config = dict(
    encoder_arch='vit',
    model='masked image model',
    dataset='photos with spoken descriptions (Open Images, Localized Narratives)',
    train_examples=203450,
    image_size=32,
    crop_scale_min=0.7,
    horizontal_flip=False,
    translate=0.06,
    method='mae',
    mask_ratio=0.5,
    loss='mse',
    encoder_norm='layernorm',
    encoder_norm_position='pre',
    encoder_activation='gelu',
    encoder_mlp_ratio=4,
    encoder_head_dim=64,
    encoder_fused_qkv=True,
    encoder_bias='all',
    encoder_qk_norm=True,
    encoder_parallel_block=False,
    encoder_inner_norm=False,
    encoder_drop_path=0.15,
    encoder_patch_size=[2, 2],
    encoder_layers=8,
    encoder_width=128,
    encoder_positions='learned',
    decoder_width=256,
    norm_pix_loss=True,
    decoder_layers=4,
    init='lecun_normal',
    residual_init='zero_last',
    optimizer='muon',
    muon_scale='original',
    learning_rate=0.01,
    momentum=0.95,
    nesterov=True,
    orthogonalizer='newton_schulz_5',
    adamw_lr_other_params=0.00075,
    max_grad_norm=1.0,
    adaptive_grad_clip=0.05,
    max_steps=16900,
    batch_size=64,
    epochs=5.3,
    lr_schedule='wsd',
    decay_fraction=0.3,
    final_lr_fraction=0.05,
    warmup_steps=840,
    weight_decay=0.01,
    adamw_weight_decay_other_params=0,
)
Rows from block 0 of the decoder, named by matrix and row number. Rows with one number belong to one neuron. Each number is 128 + 24 x the weight over its row's rms, rounded and kept within 0 to 255. All counts start at 0. Numbers have three digits each. After the name is the row's rms in percent of the matrix's.
# fc1: MLP up (decoder.0.mlp.fc1.weight, 1024x256), inputs 0-85
# fc2: MLP down (decoder.0.mlp.fc2.weight, 256x1024, transposed), outputs 0-85
fc1.41 069:158125154138130127132139129155142109111137136113107141113054153126110111180126119133104122076136139135119124138145143165134125111118156175108153173174138110135130142125161136140119141145138106163117099195137132154116106115120102123185157132137105121106124159
fc1.42 115:093140123113130108135135106120127147122105116111136110105080105128117101161142166141142113137153115152120134120091119151134139138108161089090128086149132173125164104138115119112106155177124160140109142162156127131129142112149128111171106166126113088115144137
fc1.43 109:117143151118125141118116121104114124121107120142149120111140105140111122160105128123093114143123117153120129113141101096116091118151171133153113118121116129101142106139123165103135116151158131110157158130090146114155176133097142110069115110082098120139156117
fc1.44 060:118128125121113107086079158135116161144120162112133104169129095169137147148163097172121125105112116104130099117129139119148112099124153102151128121112114122112139131178118142124160116128124170103130125070159127137163178128137114107145127150101097145133119121
fc1.45 185:106139115129115131118130134129128134130116125115121124130129125113125113119120126155122131135117123116146145133119129130143150143135132119119133101131130116130134135143125130110121129126135121126126122133117131136127127119129119119122147125132122129134131137
fc1.46 091:159128133157156107104087110141123128119153110107120111162155123137116125131138091149145113097122110114154140100096106099105125138177102121135119154135123152121185137149123129098143138124155147143133081136124131140071101079114098057133149141123139131149119088
fc1.47 079:126099137095134119120129145127144135135140118149114145103100099117129119181146128190106094152101130132146114143126154131146127133128097125095141139168126144148126173164135126114135091135147139131128109134167121103143108145161125129167123151146140115089111120
fc1.48 093:102186132132112144171148087102133082161122123140154116117164161132163096107102166139131109121117117157159120118136156120106145123103118146150170128148140166122122152108092158137120167112100094137141189123088124179135133160141110098141098091080108103152120108
fc1.49 073:125097151123125129161140185126134163111145107134134148125079142164100165134173097065170148109143167138147170126164132133156119137123130138140129154123117104124133120133148120106129171141162098133135184153095125135116135133129109125098068144128136122085148148
fc1.50 228:068226255180154144165177181190180184159171157148140142140137135126138125114150134116135128126132129148117124120133131132128127122128142129114120122121132125132132132115118128123140132119126125000000077126104084079060088098112126124121128130132134128129131130
fc1.51 064:151105137116123104115114102139079091128112112080084095123086147129096120127162117119111151115144109131120155156148124123137153140135149145138179119157126101169179132121161124123126110171160149109175126131172133166122122177134131141190121146157122122138132167
fc1.52 104:123197140111126151148132114134101137116092129128149121144101155153123127121107110155129124112134077151119144096136138147111078137130069118112136087158130145137137132139095117134126141159134132110152153110129111114113149129141080089126091109135087097131110105
fc1.53 125:121118125140119136135119140131122128105155100127139110133137118112151162160149120149114153086123161196118114168079155097177147101130138140110115164104128086187086116104133156123136142119163107121128146111122133146103129143129127086141121139085089069135144111
fc1.54 098:110103097102112120135123100110154102108153125140142103160140148127133161135148087145144140125136172141158101053132157154136117136159095148138144127136142142121102107106111106143141148140151128085127147117137132163104139152115130110096126124128093117153110138
fc1.55 076:135140128146153139121111136155112102128103133135133124137117113152143133115158095150123154100097144094177124114118153138125129074146155160126132142147156111150132144100146150114109101123146140139144120124174105104110128108129099116096122150145135131147099110
fc1.56 047:137128149116144112127124111129135136075128130137138157100136135116140131117153092130172157113160154122116112105137082153099104127150120135098117138133117141143111106118124106100157087108152182144134127188098098159139170134098115125118129131141105156129117145
fc1.57 076:145148123124136088132127114122160109119136183151130118121100114108144107115153135157124131171093107134116116110106160135123126146100115167158140125128122123155138116124129119098154145138104119138109111125116117156147122130131109129144153157096093113142111124
fc1.58 184:104128128122115136128134123124128132125128132128123124135128133140127126127127130123121123123133135144141126128147130130131132139124129129112131130131118137123126129136129124136131129138142152122131125126121134137125131131110130128120114135119115119119133127
fc1.59 062:098151151140140134157102070119122116128104120131160142112169142113111133115112128130158120114132135136124141103115101128126136128093131114111120111149167107124128131142119133119117127138131135117157173126102100144096153150072156121152104097098091135180099135
fc1.60 180:130119135119137133124122122118124124118130138121118120137137115135134123116136127135099126119133135125132123139123124135127116135119127135127139123127141122142128129131138125128136131136125137117118136137120125131128136128119136130130143133125140142121126116
fc1.61 062:181098047068075099136193219153215149120157108144121125119157118118130135117144124124152159122126123137134142134135157125134119121123147122119127138147128106133135108137118146144156102116119132202223177124068049031072086107095161130121167120134161127137138126
fc1.62 096:113106100128102159109136130130143122142101127108136132134076126150095094110146158146129121115143107157149169179179130111131104134134144080075137174119088136122143099168159157149088102128091125115114148153138176121138143150136123169116115130137102145130098083
fc1.63 098:216015023075111076071088155148178165184188159150159137137152145150153135143121152127130118124153134135124131117140131105132124138127124102121114116117163126123143125112149126160146118124143176237222097105122104068056061055074110098105136144115141129106114112
fc1.64 117:128172122132144140127137101113136123097117141149158099115138094154152149109142090121120163093084163128141107114129125128098088145105147158185139127087107092124137098127093129150167139133166117122167149131105131142129135147120129081146119134142138111152146087
fc1.65 070:000073121142116103145154119147160110166119140165132114147114109107136124123133134135148121112130105119113102099161138128119157134120129138117147118135173112137115112128128160119136109141129117131032077120137123146129085148155129119140145183140138073118109125
fc1.66 051:033110144120160122159116110083100150135138135165115144135116107108156125143125145096118088151089166115125141133146140154133159092161126100141137169124148096138113148140124165153129142133127135112071131175072065128145157156183137117105123142129082141158091095
fc1.67 086:158116113169145104129174161149123115169128125133119176123121123096139118112138131114132128126117121141167102110145127123130121157140131125095118130130138121130150174108139118106129150119132123143124113116133157121117109127104179141166116137134122116100133113
fc1.68 098:099139097128141129125152122135129139098113112111127134127135115123106132103137105169100158173109118093139177076178118179108122178094098104124145126154112150135165165173168116130112117130150105125118133118126126119134145091130115134130156148126137143115118142
fc1.69 087:087111113150105127137115083142137167129126148135141121147098127118105089140127063136069128109105139156095110079124124124119166110130130168148102122124161123164118163093136178097119151118158154132112120149132080111104132085117110110123119110165107136143133120
fc1.70 058:146132146089134108106118104133123156144133141164121125110116112131161158178114140146082174147138147134090147158113127160115144106129158106135143129154111116091155109150106138120130135146128142128114105114106144127145149109130146126128163109119109131099120146
fc1.71 079:000031102102121166185220174138162093115145104134149122122122149107102119108111143142139133113127132124147145120111118132110120124157154133108092147151139158163135140131134130142162144144113116109031059070079081142118145168138123171154140131123154129127131100
fc1.72 075:126121140137112129105126146155097099115119117163114126104104100089127117100110110105125189128122140121150129114111134111148108145087186185102122118113129145136121087104112096122131091158143161112149128124140113125126151161156156159122136139165130127144122138
fc1.73 097:255100115155152129114117182143159166152149142125144128136130111133135139143132093112146133115130113114098154118136129124129132111140127101134136129110091117156134099133148160120144107129123144255226111119164171095135114099120140146112182130158149110160129143
fc1.74 076:129139140144151127111111117115179124122140104118092123122149108123116114120127130136109134114116139129143151134141131141107114103113131123139154168115121138100143120131131164127107148171123106137151114116118129072131125116140110161137117110142110127106150154
fc1.75 116:156125157145162148133101130125143128125132074125134102123111156134131095153164125162181188108137112128126140122139133092162156140132151126136132136101151142165120099129099131085161132113163124141144136117152131121128141152102113136113093139132116089115171126
fc1.76 026:127142129051117123138137099067075143123109110168078123137114133139141117088172109136144160136159140140132131115139148151136104140120139151159143166104154107167124123144156135137093130139181158113098144115120133154148173130148132134135154120148123147111121121
fc1.77 070:119126098144120124126113099150124144152124125139116084156130109090125124115136098134124116124123131124129124107118097155163132119118138130131142109081134112125100156131136108132136125128152159119104153113125115124129131124118152106162103105146140147118100100
fc1.78 076:109151109093091150164101111136139113105092119134158063146120142125121138122122127152120128146114151105137123112142131129148120121139120152156104120117115149142104141121163138141150124128134118095111089164145107177148114095134130082109111134172133105163127119
fc1.79 068:112150132143131159154117096182158148128111130108177160123135127126095136099147134125146116146128138143123150130139111146125121142110139098102131127129132137105128157107140144147126097112154161151134106141113134112103150128119078121110147131170104119127150136
fc1.80 105:153144121094151122107135111131099155121111139122106137144092111114156128095146105144172148109176117135118138141133126143076134138101092102056157141167131126138155200112154141120155127110132089130132091150160125148131118121130140117158169139118162113101095158
fc1.81 081:115119145117129136157135134109117110128132130133115103179121097131118119150136133109127143128069158107137128175121128114086152084139113140137164172104158126127173127079138178094159117078145143128118158150124120151125128090139121115130140103145147091118164163
fc1.82 068:147140054083103144090114133085079098126089112126121113168123128113170155104134134133121152132099128137155098137108128137111126098167108089129131133152073106116118130164110129164137141143125100206236131128134190160157146163133117107161113120123176125143155162
fc1.83 079:119129135115128145117146093118101135157130126138118150110129103146118097078100123115136139091129135087147142127182095140091168106130133099101135093144180160163133121155094107124106181140088108139105144122127138154127116123123139123138130148126111109122111135
fc1.84 051:127085115155129114112103153089115123115116102135131096078138134143162165122125161111089115145175114154103093109141185123122157141160124134150119147139107127075133120154128117096102169129143158138150134130154110113107142139142125101157091155104139144168103132
fc1.85 086:191137154130149084099090102129153130143159142169148122125170093118140133141142080149140119149138140181125139105137128136119075181140137119098128136153087157110121155138122132100118206128138102121112083137149142133093093142113127122123124185139105116122137157
fc1.86 088:130127133133137165146159130121154140141138112128131136127099139151121147101125072123176191093109153155126146145177090096114133167138185128142133159126137126136138171145118138106111136143136124122134127141133107119107133151144127108136137143125102105134120149
fc1.87 059:024025060058114128189192168146128145117144093138118125112125115100154133107114139098113153129150144132150137135120134122093117124158153108126123154130161149111151117131148133144152155146178132183121063061036075090120131160156169184152173148140148120147140111
fc1.88 190:114111112122139111127128138123133128127129138144129131118135113136127106127130115123119122116127145142134126124126131122119136138107135127134135136131146117124133125135142107132123131119124130122125139139124122137116140131132125134123120141118122113129123127
fc1.89 068:167106097141129111115071141114140144120111112115141096149135125132133155098137132148128108126141123114142142111143131177143116116149112136122158143111130134136149135122168140119113134141135146126125106120132144132115156104126124123145124142167099173148161123
fc1.90 072:129157111099129156130128126103113123191149111140169103135099154111135141109093167073157145107137122178138131160099157105138100124161128126125155168122130109157172145130109149162112129127098119110120135144108111138107130141098107119085105135099133170136117143
fc1.91 118:150120128140124138130134126123099133132155098117096153154099121128130131141110112149133146064188122168142154096087109162104119122147119144146145172168133131085138121115140134106101140137189136139135127151141140126130149146132136139119149161067167135144130135
fc1.92 124:145132113151137142100130138155145148135133128158110128117111148120123104140178139114092116144145087146120132127119120104131136148166079136138137117129156147119164117118158160079125131136119138119122129112123119116118153085126134113130123129129118132120171071
fc1.93 112:133136142110129131121123121124120140105154127109129112104079143095149090102176126158123140091132102116125141124127166141123146152126109106163175037115092115130152107137157140138141085090151137137130151105095153135142123129149147100154107134110149128122171094
fc1.94 054:124141149113130088135129090122107142114130154194139130158110132125145128167189109118112122128125143162141163121124145142162137166143178113110113111115130144159133155135157129131132140125190153078064138142168134135084092107058113120164116136147115096089152094
fc1.95 129:166117072095138131100123125128114124109127087114110144118164089136144081160100114112139127155147114137155107138150090108153117147164114115095134131162136159126130136142092146112157129119119093163200162145140178180167185153134140163105147170136155103100138106
fc1.96 068:179021075104068116158190134192141177129165158148140134135146122102153110118151134151142126111157119161135115109149150131134133142121126136140130152109151132125129112141128126122143120122142152252249103109102101068043059112097137138130131150135113131115122151
fc1.97 109:108131128105127139101137134164151143109139148129104143111106093136123101153119136121141134121160069101168156125129098158144112158149085089103142128112165126115165093131134140109149141179101119133174127135130125136110142118151118125137113151137134142085158122
fc1.98 093:130112128106117133106120113121121094105129112115135129122106141103123120109119108095140110110135107117131148108132079135065129110099109077068135155114123060113116148107087106078143116113120131104127134119136124136127122152142114097157131133083115098148152149
fc1.99 119:117119122106133120127120142128124118164117107143128123114113091081140116071132171118166140147140103122179120164108135113134149128086145091170175145117088148144142134142144090107141148106106096130153110146120162128148144159127140130162154138147159100127176141
fc1.100 086:157131156141143144087147149146145102114158144161163116110157128159130117111133128112121124130096115091153073116121126154128113110138123104155130139096133150134144102114138103067174104180109140131111101129119121125097121129144125131162152121178149134105165101
fc1.101 087:231255145119152156151160130135121120170134116162149117130137126131143136155144145146134132127091125148093111150117143124118143109119116121122132129151131149138106126145138147122135142117125124000073168134123106151148126131105110131144095121115134118126110113
fc1.102 114:107119094116114094130116127146129116139121145133115142142124119101097156085127093084132120133167097141104125100135104139123097178165143143110132140150098118135125190130093124162121136133149099144152135171157139122123137142138120123140136144162102136138131115
fc1.103 080:000056159154096083108156122128139121166153134169134124084128134159148128142139157128109127107139113141123140138139145137107140149112121135155179148124143123133134118123132129132126144108118163102000051103145107108097132126146149131146144153085145153104137132
fc1.104 077:215185071040074105094112151139124160161130140125192120166114125145136182121112157128129153134109144132151127144114136129133134098145149130144101104134119110104121142179131136145120111084120118094192190172137095079068108051048108091093100106143163132146095104
fc1.105 054:055172160102128124153186137141137106093129124137126122100124138127138131129126146156130124135114114153139133147119175121127150099120166129112133137191127162136161127131118124115126131135118121119126073123077131148120127151092132131112079115143070101145105128
fc1.106 135:143098105166120118122151122104135146132105152158156126163154142153147112121179128093162120151085191163133145157127107150111116127087160077137081157101119133147143128113101145166132193157158091093134119121133137121138129100132129119151113103141108132115116120
fc1.107 059:146140153118136109108122122120109137120179102127117133077134145156138126131125172122152110094129109109114163135121131092166112142147119127146103119094131098136152157127114110166148119137124167152128123132115113143128079122129137129107124121078147138135142146
fc1.108 077:057233156125120121161147136146136120135139137152167103131130146156150131134139125128138132149125110107110117126126148120128146151098126138137150124171137146141132137119139135135109137131130153000000099128141128130099087119167143101131088132120141142124097121
fc1.109 086:131157119121109148153126109091120153168144128145131140166129109125137129081146177111140118101126147180161149132093126107090128112115164112151137156130126072159107136131156128139094148096163143127146127135090147104132147144113094083110120141119114131149100171
fc1.110 016:158100108100118134096147138159145140103096088142192116164127131140149115089124126081131150136160151132111158127161100138115132170130120108142124195136166107138144169144177138145093160114132118103107173171149170179123188102131133096082140144079097124138119116
fc1.111 060:134138122127143111124129156126115138090157136143145090126113139110102161176130088148158142084092128147126140107167103101141162130107135099128097120128128116142146194122124154068121138161116140148144106126106103108119101122145138136135138118125145097119141154
fc1.112 069:142140141102147152138068136145147178154124148141168152158139138110123147143140111139118131128163197121116115119128103136113121132129145106131136128115115096150135116152130149122130111112133152121106129107149145097115137127157135125125135140170127160130121127
fc2.41 107:114161123125121100142153115147129127153151090179127141113143115090157098125156118153147089140093134183107082116144126150138123103085126105110124139115130198161175128089117152117126154113140147112134168138140164112115136124136139159107096140090123110166127104
fc2.42 153:122115157127117145116149154134164109159152136138133114108076162125135092109130159119110098118121115117141121127098166086147123152146147126121129111185145103117113127123167093172126082086079042145118129144103136117157098145104104118087126115124126157143116117
fc2.43 125:139139083126134098123100128139105152113115147143159106109100137100113106099141129148109130108117128125105185102137147142139128143066142140146136121143090150164115127100157126125107139143145170107136099133120135140114095148172085104148183152184129117140139123
fc2.44 044:150094151145183141171166093116123077086149087152129120094127148119121128137089149104187139114159148164121138136152135135125155161120101142113135131147151119113103119113118132122129146111149124131128130169104105114124092120131135114109149112140131106108121130
fc2.45 087:146109143138124148113157149131108146151154127130119098133115112135133110135100140105118126129141128146122142112125106140141119123151135124115113133115122170124112116131157133159123150127124153121123160116151150133125118152113131139152106134136124124147158132
fc2.46 125:114150141151126113118168101157145118149115149172176150153114144124118126113143135143135156122150128103102107146178118152126129154116148140102135094134142137150165125133143080134156102107132157158136126122128122143151110183120126172101140133148090164088101082
fc2.47 078:126116115125144137146115140198133145098105116100162102135143160157193134124117140109164142156146073098113130141144100135155143148138138110151109131097123116145109154128063139130106132060084119128123114139131100176128118092139128110141182088155135116126122090
fc2.48 091:140124112097123148147113171149086118100144115080070133134108124101112168131178087130170149153149106125125107146142130127149099133110168112133092135125136112151107133179125114076134074127136174113118091113179161134110157112118150120092106151159149150099145153
fc2.49 078:138125104085122126104162108139146114151140116176138103120128116132080105156144139137152113118118131126124124148149088134123135112104146094146141111114152134126118167138130123125156089148109124131150071106138122178093142133125117170110198144138083141112115136
fc2.50 101:053131151108069101154120144178131136139082145126131114142128141164135125125125096128133133127095134099153165129118139132122160149158117113134146148142143147125093106168128138143121133138119150000049105127090073065105126132144154131160140156119124158116138100
fc2.51 068:112126133117147137131134124136109100169099102168141093141127178132107101119136126156126127116146156153096129142138139156117106146127135129102115114124143137104110160089114121117145167099122148135102175128147119145181148113163156093113118114128122161153109087
fc2.52 134:136146104143141136175156144113161096168155135140138133115141139112126118181160129089132137159108131148126116133112093127080148127152135118124128129089124140155139099085116178155138086093092143143095143128143152116145143161137125118096146108130146130133127147
fc2.53 141:131115143105126108149099118117148101125109129121124174148079106149127062147111185125140068114123162140121106203138137160080152112118153111139180128138094165136115159152174154139090072088124133122128126124137134149155099135125156157155089116136123163116134133
fc2.54 124:126133192103118140087119113109085128143145103149114128112129164155098165125110139134146116143150093090161098153112113129116099112107132114142087129125140113131141146165116121133119090124107092146089124125084142134127153097152105153154111118120174130109110115
fc2.55 085:126133169120122115119130123118154151136139077171142116096119137134130090114152111123130068072122107094151121134118141125148101125141116144121154157133140089107117111191096135155165137137163178135132164079087149149120101084121153065147141124154104185154150175
fc2.56 039:128136124140141129085130118101122178138171069124108080128138094135053135078134129125149149132103126153105125106131169092140136116087127147130119120127120152098089118137062119107139159114132088121132158090134137074127159114144112127143128173119082124140149097
fc2.57 039:125098152150162138159146141128105110161122108137096100129155124130098117120071115122145148103183144121155129154140133146138117135151130114079102160160133131114136145133147134137140109132133146129168160130144149103115118146124142110103102133141149137113135131
fc2.58 118:134093140112157118116151132081142111121105140134142133145119156100148114136099110111133127089126125129131146122137118122143109140133134140137112123153152108132112131115118121134136132079135111130139149109148118111128137131138159130111155146128151098133145130
fc2.59 053:162125106126122111092150147110124136112149139112132169101116127109132126121137067156124145134123117147130136124153114140102110154120126111075130095108135139111107150132091108116166067104159167096105123119132184127151079133172062126114140165159131111169182119
fc2.60 133:119152116127117117140161123128100133150115148107137094108118131108107113118128132123158109153129130143163119132179109122113109089142114116121141125142098151158124142109131141170144132128142120132139123110146154160147115131122096123151099135174128160112140150
fc2.61 045:187101034067093096109121144176117151147150134133128108133110118152123144139140148143116122114101120105150118146117129128130102125158140154136109104138106131099147151126093090110157102137151131204205163094098057097118109154154100169117122164114088149105141101
fc2.62 121:126134128113197091131141135149131133080166153115117112144078148113135130117100095098144110191148096163157114170091086141116118138105102160081128142141194088154136166093123135122167121121135079131133163125104090134115146107119131083121097111079110161159155145
fc2.63 072:225107074134107129143108118122131154117106123191128139159139125134126108089118116133128150119136131083117127128137140147106123121156135128141140093128122130152125127184081128143117156119178131186176149070093108082136092079099085106150098146118098124154132102
fc2.64 162:122112138122123123115074084131094112119142131142149117127134138132115138135130078153121121145142129159121115147145120131201145152132147173125138140150161139142150127091141145083179149113135131106125150129109128103124125167118138108146136168151158133143123142
fc2.65 048:020087210125130122109135156130096136105140097109134122114109130051129123189131097122140160113136145161142150138148118152084122127153110167130139145132136139127134125163111151143139165115116158143091088153135090125124142132099147137116102098146153148135146153
fc2.66 044:071122153119125151133198159162150091135135148126134061098132166109127137098154124147145150113158162138146188154128122103130163151096137144140139127137161095111168168118149154119100140105144173120109152084154161128135091106141112149134137119121112100096150131
fc2.67 081:111125159091133125161093125125143136105114115137121084140112135109119103107150126136112100123182117116142131149125106129141115116106140128178158127149126175115132148102110157140093141179115105124116116138159102124116130107145131156100155127130098148141155147
fc2.68 141:122120123133117163148141161146061130115153165115157122135110098131104154112173129121096152086109096147157188091128129161163149144114112119153088126122140121126114123146128142141121129144184113136141146094149135114098144137140089151130126139133154075119145150
fc2.69 117:102149120144157090141140144105121132088118088108115153128150124123141090149108131099140137134122115151128160161114123135115094134069155156115131127084077110145142123134146166162167155071116166139156125107141127103116088101099176153090147110111102120126095171
fc2.70 052:123102093143144147153142174143133117140128160067113135114149125149121119085154139141153148114158136103167122138166144135184120149129149127135115103105109105150108154082093137119139134130106131112161149154129124149071110139117101117158107107149130138140103101
fc2.71 062:027145134192163129175153163191092174113137150088095132137094124129149134141139113109137111132121135128098101144133157108135166134103085162157126102111112126080182175117124132096119095121130146132101120119093092083128105146168161137155144176130091127161142124
fc2.72 079:128116128138146135156126120122168135098106113120110076123140156139120145110120119149092145114164112107136139105146146156102176130153114076189126157150095102086137126157120178085112147138148136123130141163111165152109141077168096093153140163125127097117116120
fc2.73 070:180105080129135113141112082086142113122143122118123103132129132104164131081122148094108123137100126140131084162127109135108107144103104125107133155117181111134112131143091094162115125119157136189189174107114138132153123166135081113148094166082112187126130128
fc2.74 042:165128082148112136155162123120119163106124145114142142129139136116153140133135119123182103132135099132173176152118102140142123143129109144145102094114140105139140142118148107115131124093133142128091124146135122163107138128138124122160149141118094130125124113
fc2.75 147:117120111119152117099161107139128087117172154137125132124135133124114138082116115116141123129151141126123098177083148147088117109118089096149113114089088091105111107166108112141136151160097132145121123093134119147121128155118156079194155119057132144126155129
fc2.76 056:107125136138121127135166173144141104087148099130125110143123142114079100135180150112155141112185157155146176096182101148095145160114141125105129160130126104159153160128156125097174124147158153126133180146129146140118123083150098123128132147118092115115136097
fc2.77 041:124122138107119117122152139055128131117116134132151164117135127126120152129116105124167125124147111145135131146141163124091112138132113128128117137161134124127148127125087120139114119101107133138118102131130126150132098128134104117123148150115112098118123137
fc2.78 044:114130148135148142149146122098105117139153139111111158127125071128109121111127092121184115138096146165107125166136160134134125133118098115104125139182173099117163113150097103138146152134140150129142157101125139084139150137106105115149138131120086151110125113
fc2.79 040:161096161111140142116154155094104143116146113164102120144154118153129136123117152121112159149170130132124110121122162109121128147136140169108133142131113154164134114121112122089164113131102115126122122117159140106159132121126167132180125150090153155151083120
fc2.80 140:133132101096116123122108111128102129147149141120119136088104123110181146113118141160101182091119146109126112096168183150151119136112141127056140131134129175140132115108159133118159110131148111120099108146093121146141113113122146156150150149136152115129146128
fc2.81 115:122119093150112123139117106117146142116139115103135128106127162165109099102092158125194132178142128123090129134146108145143142150081111134209129123123146104165153116147147149143101150122148139115120144131168109122161146155133138125124130110084152152143074091
fc2.82 085:116085113140152134162125139065143108135151173121107105125139112148147113151126122126164126098149136135107097130159125136115110130091141142141145152128187093120118112087129125147148131103187150129164150104127171103154132105141143136103147160115125128124124082
fc2.83 089:120134130145124109107137109106130153125086145127174080136108157133136148137101077120143153112138124113137123143140169143174159169148132084142131161110113145139146103126110134116107102091149131138134143096169103124128102091149128165150103133122119116109144172
fc2.84 066:139138122128170109118149171096154122131180122148135139121094113091118134108118156118090175107175099163115163123155094112117129118149125131088165154138129148098085176097137100108162112116171181142112158155162101125149126104133146149127145139134094118144146146
fc2.85 098:120112136175109139067127127173107134124110128116088123146125159159118104112126143137127111080130119132135099111162118054179193061091131144134107133128104152149124121137118100129130107140105156116163128147104151122116135103110146110117120074113140134139131107
fc2.86 119:130119105151070115126139133102126091142095132125190121109136151164151147112136141138099147089116142138154100150124093168090148160141124105104114132142121172057149139111138098125127164142161156131139137117170097157143133118172108115171115110096138082112110100
fc2.87 055:046105101189153151169162192160144154129117131102119106111112153108117135129167097134173135140096111117139127143122147123100148119111103175141121150098099102120112151102133121123132110096142163182101152117092113124103109146191108167142090156120107167168140154
fc2.88 099:119138105110121170138157120134108140159117136087120108154118133110138165133136131114178129111141104128141126156135106144168122127165101118108123085115101160106116135131114172121129141138118116124148126116158144119156146115144141129127149129151161152110132144
fc2.89 057:129123132136160145148174125123129128141124139121127165131134144129120110143120080101157112131118128143123162148121092114170145113124138144142094124104140082131125154155119102106168126112133127150134130147136163132110114115141128122176128110109118091121081149
fc2.90 098:149135135130119123095146133154114103099100110139078136122110117137109139188174147075154078100129122160145098110140124119122121140162157124133135118122127123085141128129163138120152134099169186124118129131138120135097131131127131081128082140104149066177114151
fc2.91 121:132163125149123124132150133134131101112114120134139139123161111129133105095130164138147131154098137139120102140134129087156150103107139155156122084072148162166106125148129109139190133116082100111137116117109172115111152132124132118117156123167165138105135066
fc2.92 138:112099147119144142132118102136105158102159135157179156118107127095133123149126152111098116116135160119162102151110153070165119131104117106171119129088174143137116157136135119139109123154097089123178098136135133114130108113109121157134114185157145123154127151
fc2.93 152:128141094116135165086153120148162118156116165104125185128119142167112145111131122137151132129112093146109098146122117100155156082122144139136116129116119128145139132132143136108125128155114063139140088144158115129137142180119092119124158141151096100148093148
fc2.94 052:079134156137110087087101128134164089156126153141113133136133133134103130111142125097113150137110155097121136135154064133099156165120120121128127133156148087138175170121139180133121141155115123113116141118128154137110077101133161083113101101114130097136140103
fc2.95 153:125112133125116157162132101122143129107076117149096084125108154121106166103144131159126172126072138119094122099125191114154109112110150133187098147122136109191109180155135158151095112149106136116168153137122150128136106156146135123090122111137093102161135129
fc2.96 041:170078006090131095073110151119155124140144109150126124130101141135134131153120127126139143158095135101121144141106145119124103114140159144118098132132123140130135144141114106115140123121148123243192146085123065115137103104160096143097116131113132163131155092
fc2.97 145:110120144122153139142122160137106129134144118105104111165110126165105117109124082106123115169132139087130135132160112151145154100169139127129149159092114132120118130182120170119154139117127171161124113129132112164138116141116124109124185165080132151111131093
fc2.98 069:141129099140140130116081125132118121143084133161148136112104094119124098120110103121096086104103078092120113124137121122069136094103143100082155114120138079153116158119095129079136107107138068108131117114128152140128112131120106114134110149128119072150153144
fc2.99 145:132129094134167101140143145096159149126147155103166102132114123147152126124144161114171152121099142127121136136096133096062122130085190107145111115116089105091128104107143150136085147115120149123119137112148104118120157102133149130106123102140110094155162120
fc2.100 124:144114120156089092108142133128117134094118120152087156153134132139149140146100105105109149101141157135104123166165111160106090134164127128116140137148124094095145134123133120164172097120172141134100147118109133173160120090143154189174150146142068093104145123
fc2.101 053:194238201117131123165134108139087137122105143104126117103079097123128106120125081107099142125149171106114145107104158124149147142107141105137113121066130092116168124158118126155100115129160112010159149147133148122164127149151171126098129126088129104070127152
fc2.102 153:111113156078154111092100108134106172112117098103142084161139099138116122156167132134182145142116127166086130140153096117159109110126165109141099139103105133132125113106122117118126105178124163116142129089111110109129137113122138130166144140123149136128141122
fc2.103 043:000085183180102148114130157168118177152125158127131124147089139073137127164130132139141173130127142126132143122145116123124141098142109123130110132153124120139160125161122153116152148155132104123063117149107099134089061131096158107146139103150115112176105126
fc2.104 053:204196151066094090144078103093131123169162140136152134151145132150147109130114098133121137109149083103114179159133124123138086157129145111145151169110139134142150103141126101117143130167169157096163202136118138097126106114123096073139120155111075128112116137
fc2.105 044:102101126107137155190126164150134159155109105131117133155104106135151133142131112127183150130133146145101146131173121140154119185124176149135118134103122106154127153108146103120173122118130130140088168084113102130123132140160123093133161148086106103097147114
fc2.106 143:145120140123115152163111144147154158145123111152124126188060132105122143142133154131109099105136146166126079117124147105145105142185123132141121120180158097133103107080147125082103113102081125122174111137135127135158144121106155121119062117147142113114133145
fc2.107 060:120150144111118127128183136082097073146103121144161147143126140099158145119114143104138085132131126137154110163164129158150169103104136141152151115151199105117139150123152163129119147096112151132144171109149133110118159163135102109124124156129101118146112097
fc2.108 037:074186236134129151128147131179129164155124152150125118126102133124131116129133110132128150124118189134129165103126132142122136108129126134111119124099150118112158137170132144130147127140141121000084145147104098088105138115081123130120152144087090129084124153
fc2.109 110:146134129120147139133119120142089132109099111120139136135132096119073120145164118103146097143139127117135119086142144116130151182119145125127119110121092171103152145152115085109131199148166122127144125132124084099164102115137097096105099122136170078118112137
fc2.110 060:125114130130130128129171182151142131094138084144136099134116156129092114123182167091165164110184151138162162100177108161077145172120140122122129160118136109168135166127143135092157124147162141122113166117140145126120128079146109139146152147121092107110122097
fc2.111 073:130147165120143157127150126119153081133071142155126152109133181134144136126123112107138151109169110153167160126161145116171093118120112132105112114130102167150169130094151117142135162127130160131149118132126113133150130127169108096141126144149114125096080106
fc2.112 041:116136160137148118151182147125116097129131114143096074112138126128108108123094151121136135143160120129165127134152125146125126143134139150074114128127169154129137134109151140128161108148115122142130138126141105112119121139125113117106090130124126121120123133